A small audio frame classifier, trained from scratch: muon at rate 0.03, 9.8 epochs.
Rows from block 9, named by matrix and row number. Rows with one number belong to one attention dimension. Each number is 128 + 32 x the weight over its row's rms, rounded and kept within 0 to 255. All counts start at 0. After the name is the row's rms in percent of the matrix's.
# v: attention value (model.blocks.9.attn.v.weight, 128x128), inputs 32-63
# proj: attention output (model.blocks.9.attn.proj.weight, 128x128, transposed), outputs 32-63
v.16 097 [ 87  98 114  74 161 176 129 123 123 160 130 153 111 106 104 134 123 130  90 119  40 169 108  83 160 175 131 192 138 141 157 124]
proj.16 096 [128 164 103 149 116 119  93 195 160 130 109 155 104 153 136 118 137 108 139 140 187 116 162 175  63 163 144  82 112 149 134  96]
v.17 086 [150 147 145  42 122  74 221 105 132 168 153  68 149 197 117  93 159 128 128 156  62 158 137 189 133 110  93 153  89  98 102 161]
proj.17 092 [109 153 145 131 135 113 100  74  86 167  69 163 108  66 162 131  71 142 146 170 205 107 173 109  76 151 181 135 159 152 143  91]
v.18 109 [162  94 139 121  86  99 187 124 144  90 112 123 119 144 126 163 157 147 107 163 161 106 104 116 117 156 139  76  77 147 157 182]
proj.18 100 [ 92  98 107 147 126 141 143 134  80 179 127  97 106 111 211  93 137 101 144  92 106 157 202 107 164 123 130 132 176 100 136 137]
v.19 102 [157 109 156  95 136 115 160 126 142 105 103  91 170 124 142 156  92  73 110  99 155  82 109 125 146 135  91  82 172 129 116 152]
proj.19 100 [ 75  99 126 145 139 188 121 127 114  82 105 148 124 168  97 129 155 103  67 121  74 117 159 130 130 111 116 159 132 186 128 118]
v.20 095 [152  61 162 139  99  68  90 182 105 102 120 130 122  96 159 158 118 143 113 152 127  79  76 110 107  87 194 122 144 147 177  86]
proj.20 103 [121 132 118 109  86  79 119 122 133 139 152 142 156 147 177 111 196  50 146  99 135 119 162 113 129 159 143 115  70 122 164 165]
v.21 106 [115 114 111 162 142  96 148 114 122 153  77 115 140 108 139 123 166 156  79 146 212 153 186 180  93 171 117 142 130  69 133 162]
proj.21 116 [120 160 139 121 104  81 162 116 155 142  85 157 156 111 131 126 161 155 111 108 128 162 116 143 115 135 111 172 116 140 142 143]
v.22 100 [220 164 141 148 142 136 166 126 160 142 181 117 132  75 129 104  83 115 168 142 111  88 130 127 182 122 149  88 100 141 150  89]
proj.22 102 [134 107 130 155 121 157 150  84  90 109 154 142 127 106 119 123 171 119 136 150 166 120 125 129 126  79 150  29 124 148  98 100]
v.23 095 [174 106 152  88 106 159 129 135 187 177 185  94 120 105  97  84 112 152 113 116  70 164 111 127 101 124 132 170 114 172 140  84]
proj.23 100 [136 156  84 158 144 168 119  95 159 163  63  76  94 130 176 177 146 127 124 121 131 182 162 109 167  74 136 134 144 123  90 122]
v.24 107 [185 176  88 113 142  98 138 127  74 125 187 119 141 108 185 149 169 156 158 132 135 146 134 107 153 152 121 143  84  88 157 102]
proj.24 106 [132 148 126 187 133 129 127  97 127 194 132 107 148  73 133 121 123 155 146 134 160  96 146 146  74 140 196  37  61 140 110 117]
v.25 086 [165 100 201 189 118  79 150 118  99 117  97  81 156 125 148 178 183  86 106 157 151 117 169 165 125 162 106 118 122 112  79 127]
proj.25 100 [116 167 129 118 111 113 187 105 147 142  76 120 120 121 132 127 101 149 118 120 138 154 110 111 107 106  95 162 126 113 172 156]
v.26 121 [156 149 155 124 154 144 111 147 170 132 149 142 105 117 149 126 138 102 196 146  76 126  87 126 116 135  88  93 141  75 154 177]
proj.26 116 [ 99 125 121 118 150 115 122 116 156 209  99 164 118 126 155  86 102 122 106 104 136 160 105 148  87 165 104 127 169  94 117  81]
v.27 086 [101 110 138 131 126 125  68 155 165 147 136  70 191 150 101 135 144 107  56 146 105 148 100 156 115 132 124 118 112 142 112  90]
proj.27 091 [116 219 170  74 149 147 134  97 114  95 121 144  94 127 127 157  92 121  87 185  91  99 120 113 139 122 108 166 138 155 137  80]
v.28 101 [109 121  49 105 112 118  71 124 118 131 145 165 123 134 106 109 101 152 193 119  98 109 149 107 133 162 151 165 141 167 107  79]
proj.28 102 [143 189 131 125  96  89  95 133 154  88 177 137 209 136 126  85 140 184 124 107  50 103  86  95 115  60 161 116 100 129 106 122]
v.29 101 [ 91 122  90  83 114  55  81 148 132  56 165 108 163 143 148 138 118 108 139 115 140  95 123  74 121  67 102  87 163 115 104 100]
proj.29 096 [117  85 154 103 128 143 101 100 143 118 136 160 117 151 110 131 105 112 132 160 133  98 163  79  71 144 130 129 125 153 132 159]
v.30 097 [ 69 141  92  92 131 100 153 135 144 154 183 140 152 178 134  80 154  82  80 126  77 140 126 131 162 131 109 109 111 147 113  47]
proj.30 105 [129 164 150  68 146 154  56  99 154 106 171 167 103 153 129 147  85 144  79 147 112 103  72  67  98 110 124 117  80 121 118 105]
v.31 100 [122 175  97 148 149 142 126  95 109 203 146 123 130 117 137 100 138 160 149 133 225 130 146 116 131 123 125 163  76  76 116 101]
proj.31 100 [154 117 149 166 117 132 161  15 105 107 142 137 146  83 140 140 159 149 118 148 142 115 127 169 127 113 167  86 101 140 148  97]
v.32 119 [181 169 115 145 126 164 176  95 109 195 126 152 127 106 107 102 179 138 158 116 190 132 108 114 102 131  92 141  79 133 128 136]
proj.32 117 [143 106 109 184 132 145 137 134 124 152  70 141 106  86 140 102 174 149 158 138 173 143 107 110  96 113 149  70 115 109 131 123]
v.33 099 [107 139 144 138 125 206 142 122 108 148 104 168 140 105 111  92 134 124 144 134 140 104 131  86 110  95 179 107 107 173 180  49]
proj.33 101 [138  60 119 136 112 100  94 130 161  81 167 132 109  96 159 159 180 102  98 119 125 169  76 144 160 120  96 106 138 131 150 128]
v.34 091 [ 55  92 149 152 126 133 120 136  74 128 117 183 129 123 113 142 177 139 127 178 177 161  89 168 117 122 140 157  93 114 111 121]
proj.34 095 [139 202 166 107 100  71 123 130 144 152 109 116 134 115 152 111 103 118 151 116 117 104 117 130 170 183 145 126  86 142 184 162]
v.35 111 [ 59 144 144  29  76 147 186 104  62 128 128 114 116 181  98 112  99 141 138 164 132 174 169  96 116 102 147 148  45  95 149 159]
proj.35 116 [ 44 134 172 126 117  56  96 104 100 143 123 169 133 108 112 103 133 155 139 120 150 134 131  93  90 135 116 150 139 126 178 126]
v.36 091 [161 144 130  90 165 128 103 129 123  90 175  78 127 160 127 136 118 143 128 115 113  87  96 161 160 121 125 152 128 129 207 123]
proj.36 092 [ 74 110 144 142 151  68 178 130  75 157  88 130 139 127 140  96 136 156 130 141 147 152 190 118  65 133 121 131 132 117 118 194]