Rows from block 2, named by matrix and row number. Rows with one number belong to one attention dimension. Each number is 128 + 24 x the weight over its row's rms, rounded and kept within 0 to 255. All counts start at 0.
# v: attention value (model.blocks.2.attn.v.weight, 128x128), inputs 0-63
# proj: attention output (model.blocks.2.attn.proj.weight, 128x128, transposed), outputs 0-63
v.0 [132 162  81  97 121 124 114 121 134 134 131 125 136 127 139 173 103 112 180 125 137 119 135 101 179 117  68 127 116 112 113  99 148 158 116 122 150 112 114 163 133 142 142  50  99 142 124 156  96 121 140 107 115 134 111 156 148 144 121 181 123 158 133 167]
proj.0 [126 115  89 117 137 166 129 106 127 117 124 166 108 106 106 166 114 122 121 132 155 126 112 123  98 146 117 162 144 145  93 112 173 138 154 144 165 117  96 119 135 125 145 103  70  98 180 151 127 146 154 150  95 126 128 156 106 104 139 146 137 125 124 119]
v.1 [120 154 134 159 140 169 107 134 119 159 168  72 131 117 138 149  92 125 125 174 127 145 140 131  93 151 133 160  79 116 149 113  99  85 171 139 119 179  98  85 135 144 135 173 118  77 157  91 129 101 121 128 153 130 140 126 119 130 140  86 129 116 110 164]
proj.1 [148 160 138  87 152 128 121 106 109 114 141 120  97 132  88 156 105 122 167 127 128 139 131 170 111 139 142 110 139 122 121 126 127 106 110 134  84 172 109 123 125  90 137 173 155 167 118 116 116 154 124  84 148 169 127 103 162 161 108 154 112 132 133 127]
v.2 [132 115 139  87 125 120 128 122  78 112 123 138 173  95 115 130 151 105 157 112 130 143 142 171 166 151 149 100 133  92 124 140 139 111 134  91 112 121 134 126 101 139 136 125 143 132 149 146 118 150 133 121 153 125 165 114 151 116 133  81 152 132 157 158]
proj.2 [118 144 148 133 153 128 129 114 141 158 130 170 125  92 127 154 122 140 151  78  91 150 145 136 137 175 156 120 165 114 126 117 149 119 122 142  96  79 109 113 120 138  87 133 107  99 157 129 137 137 133  75  96 136 158 104 122  88 150 137 120 147 163 117]
v.3 [113  96 128 144 127 126 156 153  94  65 140 145  87  97 115 129 122  77 103  99 117  97 136 158 146 170 146 146 140 113 113 171 143 148 152 167 116 173 189 103 129 127 142 131 168 133 121 145  95 124 148 144 134 123 143 136 122 101 114 153 142  89 137 154]
proj.3 [148 119 102 134 135 112 151 148 128 132 144 151  86 103 155  96 122 161 125 122 134 150 121  68 116 169  94 133 135  72 131 139 142 126 141 113  97 141 135 143 158 124  98 136 135  99 140 145 179 142 123 104 153 171 167 123 113 143 114 137 131 118 141 116]
v.4 [131  99 141 160 106 145 129 135 167 167 115 121  92  57  92 141 106 103 145 106 131 118  96 134 127 128 112 133  79 130 110 121  96 138 111 111  79 151 151 130 168 101 137 146 126 124 110  89 130 101 151 142 172 173  93 127  86 132 108 120 139 128 141 118]
proj.4 [135 142  79 103 175 137 126 156 181 126 137 183  89 139 136 122 138 120 146  90 108 138 131 145 177 135 116 127 111  98 138 168  93 132 147 149 116 187 140 138 121 106 135 134  94 148  73 138 100 107 163 126 126 142 141 150 142 147 122 116 137 127 167  64]
v.5 [110  92 114 103 117 171 118 150 127 136 127 115 117 141 139 153 134 125 120  89 137 132 133 124 119 131 114 115 160 103 153 109 121 116 117 128 153 129 148 133  89  72 115 138 143 103 123 137  76 130 137  91 108 146 107 136 137 144 177  93 128 134 138 118]
proj.5 [150 138 147 162 140 138 154 107 161 165 178 165  89 134 115  82 101  97 131 120 132 136 142 138 141 142 189 102 140 135 136 161  50 120 114 180 108 136 146 151 110 105  70 131 135 163 150 148 120 112 159 111 124  92 112 125 132 163 148 122 167 118 134  95]
v.6 [102  96 110  89 163 129 140 147 146 142 114 116 119 163  88 110 139  78 111 143 135 108 166 162 118 161 101 146 136 114 178 113 129 119 155 131 170 177 117 150 156 153  98 158 136 119 127 118 129 164 154 115 107 152 106 144 107 139 157 106 119  92 124 122]
proj.6 [150  92 125 113 104  91 135 135 163 160 128 118 109 114 155 100 117 130  97 145 148 173  93  67 110 134 133 136 137 137 141 166  79 126 114 156  84 168 157 185  96 113 143 133 163 140 100  99 135 167 151 144 162 141 122 123 100 131 106 166 171 109  96  88]
v.7 [ 98 109 152 156 113 124 121 122 120 192 141 115 116  89 102 144 140 117 101 163 120 161 128 104 123 112 107  93 122 118 113 101 136 107 150 153 142 134 140 168 121 127 119 129 116 103  93 100  99 122 159 109 132 134  85 134 190 134 122 146 139 161  98 161]
proj.7 [ 61 108 121 105 127 174 121  78 133 104 122 117  97 154 120 121 135 104 139 174 109 153 160 123 154 114 125 189 131 145 107 118 104 141 151 156 135 158  92 141 124 113 133 126  95 143 127 146 128 139 144 121 121 107 101 142 182 157 145 101 155 133 130 148]
v.8 [128 156 115 177 112 116  98 128  97 151 176 113 129 147 126 125 152 162 114 122 130 128 146 172  94 114 138 102 104 142 149 149 149 138 150 123 133 125 141 135  88 119 147 131 138 137 158  91  84 160 140  90 109 101 137 108 147 163 123 110 120 130 108 154]
proj.8 [128 147 174 133  83 155 134  98 167 147 144 104 142 133 117 133 102  90 168 116 113 125 147 137 121  95 173 114 109 138 107 122 107 104 168 154  91 101 144 151 100 103  94 120 136 161 151 162 126 127 176  76 136 130 157  94 154 139 130 132 175 147  95 168]
v.9 [127 136  98 142 116 106 150 132 138 118 154 154  97 113 136 163 113 203  81 118 138  83 104 119 133 122 132 157  94 144  91  86  96 143 133 163 126 122 129  96 154 135 144 105 146 126 102 120  88  88 193 124 110 168 109 139 166 113 122 180 126 152 117 132]
proj.9 [137 176 111 111 143 107 129 127  94  80 131 129  66 167 130 154 108 138 130 131 142  78  95 108 113 147  99 120 116 145  99 123 177 107 149 155 126 120 109 128 164  69 134 117 119 160 120 127 146 119 150 128 148 158  87 169 125 154 123 111 125 111 118 109]
v.10 [139  98 157 100 122 126 139 134  65  91 152 211 145 116 122 125 147 165 111  94 126  75  98 168 140 111 178  95 136 107 128 127 128  99 155 137 114  89 151 119 110 155 129 104 157 128 104 144 126 137 143 131 132 152 132 131 114  99 163 166 136 123 132  99]
proj.10 [137 118 133 128 170 122  81 161 118 130 124 167 145 123 159 147 142 130 140 117 111 122 113 103 141 142 129 112 156  72 146 112 170 132 123 107 121  87 118 105 158 145 138 109 126  96 149 132 153 131 141 149 117 152 129 158  99  84 113 125 132 154 173 113]
v.11 [125 115 102 126 179 108 102 152  85  94 120 152  98 165 148 134 117 132 107 126 159 155 109 155 133 139 171 126 100 146 106  92 126 120 177 179 165 126 146 106 122 125 110 125 184 110 134 130 135 170 167 131 105 106 117 128  97 145 127 109 143 116 117 112]
proj.11 [129  92 120 124 103 132 118 149 120 145 153 106 123 113 184 146  93 129 109 121 120 120  98 123 140 157 129 108  96 101 153 115 122 148 122 128 115 144 158 181 145  87 111 139 174 123 121 103 128 121 123 123 154 137 119 128 152 170 146 148 132 156 125 158]
v.12 [ 94 101 166  96 115 167 121 126 173 145 106 145 139 117  79 108  92 100 119 146 110 172 135 147 168 136 119 152 141 110 171 109 150 136 146 101  89 106  91 164 102 178  74 118 121 122 147  94 125 144 140 120 158 151 135 170 128 127 131 105 119  98 151 174]
proj.12 [ 82 111 140 142 119 130 130 124 157 178  93 161 131 151 130 183 122 121 127 176  77 170 148 120 120 145 105 132 148 132 153 118  65 113 125 118 118 139  83 129  67 158 128 110 137 145 113 116 142 164 157 127 125 125 100 103 127 111 134 157 112  94 118 117]
v.13 [122 116 170 146 131 132 111 128 128 147  66 150 161 144 123 106 110 169 146 117 118 157 194 111 113 130 130  82 140  67 147 122  98 105 109 115 132 138 101 149 130 145 128 133 160  97 148 131 130 143 103 102 153 151 110 150 126 150 107 132 139 153  91 129]
proj.13 [115 112 114 102 139 136  44 136 129 157 105 189 137 158 131 140 118 132 147 106  57 132 189 178 108 150 158 120 152 120 169 100 131  86 110 163 143 152 126 139 152 103 125  78 125 113 124 134 130  92 111 129 122  88 138 137  95 161 152 152 148 150 113  90]
v.14 [156 113 109 110 144 123 151 152 138  92 134 134 119 136 114 105  92 145 149 118 130 127 132  95  97 114 134 165 142  74 122 106 163 153 133 129 148 123 175 104 122 164 154 123 120 126 134 136 118 136 149 124 130 121 159 127 140 125 162 109 112 118 125 130]
proj.14 [144 130 123 107 167 140 137  85  99 141 152 153 103 114 102 139  72 108 131 104 130 131 118 139 151 126 101  94 120  94 124 140 140 122 110 107 112 117 137 148 122 119 101 121 103 124 129 145 157 119 190 153 143 111 183 175 105 103 109 162 137 136 154 120]
v.15 [ 98 140 123 133 134 154 148 147 126 162 107 108 121 140 127 144 104 122 167 125 104 124 183 110 140 123  87 111 145 116 152 114 147 147 104 144  81 155  95 157 131 140 151 128 127  58 111 137 137 105  95 140 127 151 115 118  97 118 122 146 176 115 114 123]
proj.15 [139 117  69 148 136 100 112 145 112 125 107 125 100 105  98 128 151 165 139 140 123 164 131 116 127 150 143 128 169  97 170 125  95 126 106 136 141 187 135 135 117 153 167 104 142 108 167 166 116 144 126 153 128 121 103 127 120 113  69 156 137 120 121  56]
v.16 [ 98 154 128 128 103 115 139 110 100 110 133 134 148 120  88 150 119 142 153 122 146 128 153 146 114  82 141 106 138  94 112 123 109 153 113 126 123 129 160 126 119 161 129  90 140 132 130 166 151 124 128 158 123 150 100 127 139 164 121 110 111 133 131 172]
proj.16 [126 111 126 126 143 106 106 134 153 171 109  99 165 124 157 141 131 143 113 101 105 109  95 115 111 100 137 145 158 166  81 128 131 148 104 157 163  90 142 113 120 137  82 153  89 150  80 142 118 139 154 134 162 127 162 120 129 107 125 102 121 174 111 125]
v.17 [105 110 145 161 106 104 107 123  85 114 138 105 142  87 163 124  82 100 128  89 141 125 134 159 132 117 152 132  99 111 125 142 128 141  84 108 147 138 138  90 127 149 123 126 109 122 116 141 149 130  92 130 151 129 150 152 176 124 158 129 151 118  99 116]
proj.17 [121 110 119 139 144 159 127 138 134 159 126 146 150 122 117 151 128  97 123  79 148 164 147 174 148 100 151 134 151 106 138 135 119 135 163 148 135 114 130 126 164 114 129 127 130 154  99 173 122 135 127 122 117 155 119 113  99 147 141 123 123 142 113 147]
v.18 [110 135 115 134 114 116 114  78 158 111 110 100 139 120 127 114  75 142 176 135 138 147  89 134 113 123  74 138 114 154 127 167 108 151 131 114  60 144 119 111 154 154 147 170 135 121 103 136 146 136  96 117 148 146 108 108 131 126 102 101 138 108 140 102]
proj.18 [161 113  90 113 110 119 124 157 134 136 102  95 143 135 137 154 127 139 106 108 103 129 135 123 191 148 117 125 123 130 113 165 101 111 127 144 107 132 137 149 124 114 121 129 125 119  49 125 121 105 114 163 163 160  91 130 136  93 120  69  78 142 131  90]
v.19 [160 152  96 152 104 113 106 145 121 144  98 144  81 126 114 147 121 150  96 170 115 114 113  94 150 117 154 131 153 113 124 137 152 130 117 144  76 125 110  74 138 137 130 140 138 131 149 122  89 134 120 149  87 156 100 153 176 110 143 133 146 103 134 128]
proj.19 [134 175 124 116 123  99 147 146 142 126 138 140 104 172 109 151 133 128 139 136  89 123 156 147 120 164 145 114 116 108 125 132 128 115 112 115 133 157 127 141 134 141 139 141 107 124 207 161 125 132 136 126 130 158 133 156 136 174  82 152 136 122 117  99]
v.20 [120 122 171 141 129 106 142 154 115 166  68  52 129 142 147 133 151  89 108 146 100 153 144  98 129 142  95 119 135 143 155 170 137 115 114 148 149 129 129 145 110 132 122 136 128 106 134 160 169 122  70 105 126 154 105 104 139 166 124  75 136 139  76 137]
proj.20 [105 110 136 137 114 128 103 141 125 123 117  97 133 120 111  93 151 115 134 106 136 138 166 177 133 129 171 134 156 139 126 128 109 189  95 153 129 154 132 132 143 122 121 129 111 123 161 106  83 101  89  83 144  88 139  91 154 142 128 136 135 119 116 102]
v.21 [ 86 127  84 122 152 112  82 107 157 111 170 106 136 181 105 123 158 144 102 124 128 122 130 160 146 137 119 169 191 142 103 140 136 128 106 121 122 105 129 131 146 130 140 141 131 125 118  91 126 105 145 141 130  98  88 139  93 181 140 113 171 148 138 172]
proj.21 [158 124 126 120 118 150 171 158  89 143 163 110  94 114 112 130 144 113 131 192 114 118 127 106 166  98  77 135 131  92 105 151 116  80 110 125 143 121 102 116 115 124 136 145 179 172 149 107 137 117  63 134 110 139 129 147 132 111 125 132 138 111 120 145]
v.22 [136 124 129 139 122 136 136 123 121  85 118 148  94 126 146 129 167 163  69 173 103 104 145 105 111  94 124 117 157 127 148 123 113 141  97 105 112  88 119 130 135 146 135 157 154 126 142 137 115 126 100 105 142 138 116 114 119  99 113 102 130 141  96 106]
proj.22 [159 135 152 134 127 131 129 130 146  61 114 120 116 145 113 157 125  90 108 132  90  81 176 129 143 149 133 108 121 134 137 147 116 116 107 119 137 111 114 136 162 102 167 133 123 116 146 112 143 131 125 105 168  93 150 133  88 128 121 138  85 145  71  85]
v.23 [141 102 153 116 176 136 143 158  97 152 127 106 135 118 105 103 144  96 113 121 138 126 174  91 101  93 104 132 165 105 139 108 120 136 112 111 134 132 139  91 118 127 144 132 123 116 141 116 166 143 131 125 163 122 143 127 120 135 179 125  92 117 113 126]
proj.23 [171 152 145 130 142 139 165 120 137 123 144 140 129 102  80  62 123 140 131  88 134 125 177 114 144 112 161 148 127 103 156 149 101 142 112 140 119 152 141 119 109 172  98 137 134 128 147 133 108 136 157 136 144  88 174  99 170 140 105 181 151 127 156 110]
v.24 [129  90 133 117 172  99 128 122  98 181 122 136 140 128 109  77 127 120 109 106 151 133 138 128 114 151 115 131 101  74 169 139 150 155  85 154 152 133 163 133 177 156 138  85 132  96  99 151 130 107 132 112 138 132 136 154 118 112 133 126 141 170 148 126]
proj.24 [141 124 117  93 129 139 134 143 157 152 115 157 146 101 100  70 112 150 126 112  92 174 152 130 167 106  92 123 112 140 141 149 106 135 113 111 111 141 154 119 142  93  99 130 142 119 125 178 138 141 150 172 159  84 143 109 111  91 161 188 168 118 151 116]
v.119 [124  38 128 107  97 156 132  93 147 122  97 129 106 159 121 165 143 138 122 132 160 134 126 109 100 138 123 117 135 114 113 143 141 135  92 104  92 134 151 113 123 110 104 133 113 134 115 130 137 128 127 178 153 136 144 111 151 144  98 158 121 154 139 108]
proj.119 [107 149 147 129 143 140 107  96 117  67 127 119 123 127 126 154  89 110  94 137 102 168 152 154 115 126  84 165 115 138 147  80 142 117 132 137 160 131  99 121  91 128 144 152 120  81 147 131 123 177 123 148 154 117 109 102 112 114  93 106 117 156 145 142]
v.120 [ 99 126 132 107 133 126 144 166 171 122  68 125  99 145 145 152 125 137 145  86 108  94 139  94 111 148 161 138 125 148 133 112 114 139 120 112 141 128 170 128 134 168 118 128 131 158 126 119 138 155 108 141 117 104 114 106 151 108 136 133 101 128  84 111]
proj.120 [144 130 127 136 120  94 125  65 117 128 152  99 129 168 129 187 111 142 144 150  97 103 130 135 107 105  89 142 140 125 128 173 112 168  94 187 139 147 111 112 113 129 149 163  79 141 139 117 139 147 129 126 120 126 111 148  79 150 125 187  92 130 129 119]
v.121 [172 116 142 146 131 110 119 135 163 146 109 132 158 105 164  80 117 147 133 139 118  77 110  77  83  78 128 123  91 128  91 165 109 145 123 159 143 146 188 115 128 138 142  99 119 129 125 135 129 109 133 116 153 107 136 108 119 135 108 157 111 121 132 130]
proj.121 [119 122 134  86 122 163 146 155 136 117 126  91 134 155 163 111 130 116 138  88 130 107 152 142  93 101 173 114  97 130 135 181 127 130 165 152 164 123 121 132 141 136 141 135 144 150  95 132 117 102 148 140 148  97 165 151  86 159 115  95 112 172 105 158]
v.122 [175 119 153 162 101 109 116 134  81  88  98 150 107 117 156 130 109 160 148  95 116  68 120 154 110 112 150 124 142 136 155 132 188  84 114 131 169 128 141 122 117 143 131 142 173 116 155 119 146 107 139  99 144 102 164 137 131 134 156 110 111  99 151 143]
proj.122 [112 167 130 129 125 130 117  82 139 157 146 108 141 106 106 141 124 132 193 112 147 128 177 104  88 105 155 139  95 111 128  98 113 181 130 143 150 150 141 171 115 120 125 142 129 133 158 151  81 148 154  64 120  99 116  92 111 144 115 112  98 123  96 100]
v.123 [129 140 137 143 136 126 131 139  87 105 117 145 104 145  89  95 140 141 167 105 156 114 117 121 129 135 161  74 132 136 110 121 130 114  99 149 134 133 138 153 129  71 129 157 121  96 134 106 103  94 104 146 142 157 156 119 209 126 132 103 153 163  94  87]
proj.123 [123 127 141 138 127 111 138  76 107 156 111 146 108  63  90  97 120 135 144 109 142 141 153 108 134 126 132 151 130 102 171 141 132 143 138 135 116 126 106 139  64 114 123 139 136 149 115 170 143 108 126 173 164 136 165 118 165 165 119 114 112 125 127 106]
v.124 [ 95 144 155 153  90 146 133  90 121 122 124 119 130 112 109 122  95 125 187 172 140 121 129 143 133 123  82 131 142 130  94 101 122 122 132 130 118 117 121 163 131 108 135  65 129  83 137 119 153 142 155 117 140 136 156 124 114 118  92 150 159 138 130 112]
proj.124 [116  74 122 147  94 138 102 158 105 164  93 158  86 117 123 118 103 117  84 116 104 121 100 164 139 182 125 155 156 107 167 143 138 103 142 139 116 142 148 142 105 121 128 156 137 124 100 141 159 124 149 155 147 127 119 154 131 128 127 110 145 158 132 114]
v.125 [113 136 123 145 159  89 158 130  94 133 128 156 106 116 116 148 137 150 119 123 139 119 141 106 135 104 163 134 141 127 132 122 171 129 168 157 175 115 117 153  97 128 157 169 155  88 119  88 151 147  98 139 110 110 158 126 181  93 172  98 101 114  97 106]
proj.125 [ 99 134 134 125 101 101 153  85 106 152 135 127 122 106  77 163 179 146 189  54 116 142 135  78 134  92 142 123 111 102 138 114 100 112 116 156 150 117  94 144 134 119 112 150  96 178 149 164 147  87 118 120 162 126 134  92 154 109 109 151 119 130 142 126]
v.126 [157 121 112 148 109 108 139 171 128 158 155 139 135 136 164  95 134 144 159 121  81 114 120 110 120 140 166  73 161 102 130 166 125 139 154 108 161 111 122 114 151 140  99 125 132  78 135 124 138 157 154 147  97  92 156 153 135 121 136 122 124  91  89 154]
proj.126 [127 196 137  94 116 139 117 115 121 153 125  83 113 171 101 116 141 128 162  98 169 100  88 170 107 127 141 124 132 118 140 146 124 130 130 150 158 164 156 163 151  90 157 156 158 142 160 147 107 121 101  93 115 130 128 136 124 154 111 160 104 153 116 140]
v.127 [132 115 114 131 128 150  99 141 139 139 117 153 102  77  96 141 104 148 169  96 102 153 135 162 145 172 152 164 129 100 145  91 117 151 120  81 119 109 120 161 146 127 117 133 126 122 184 126 100 111 109  76 166 149 111 138 127 154  95 138 111  90 139 104]
proj.127 [168 116 164 132 162 123 114  81  98  97 161 152  89 152 142 145 104 139 126 130 125 100 158 136 105 171 143 127 149 139 142 114 150 125 146 162  95 125 158 154 119  82 121  97 108 102  82 105  55 165 136 104  87 149 107 143 111 133  96  57 107 104 104 115]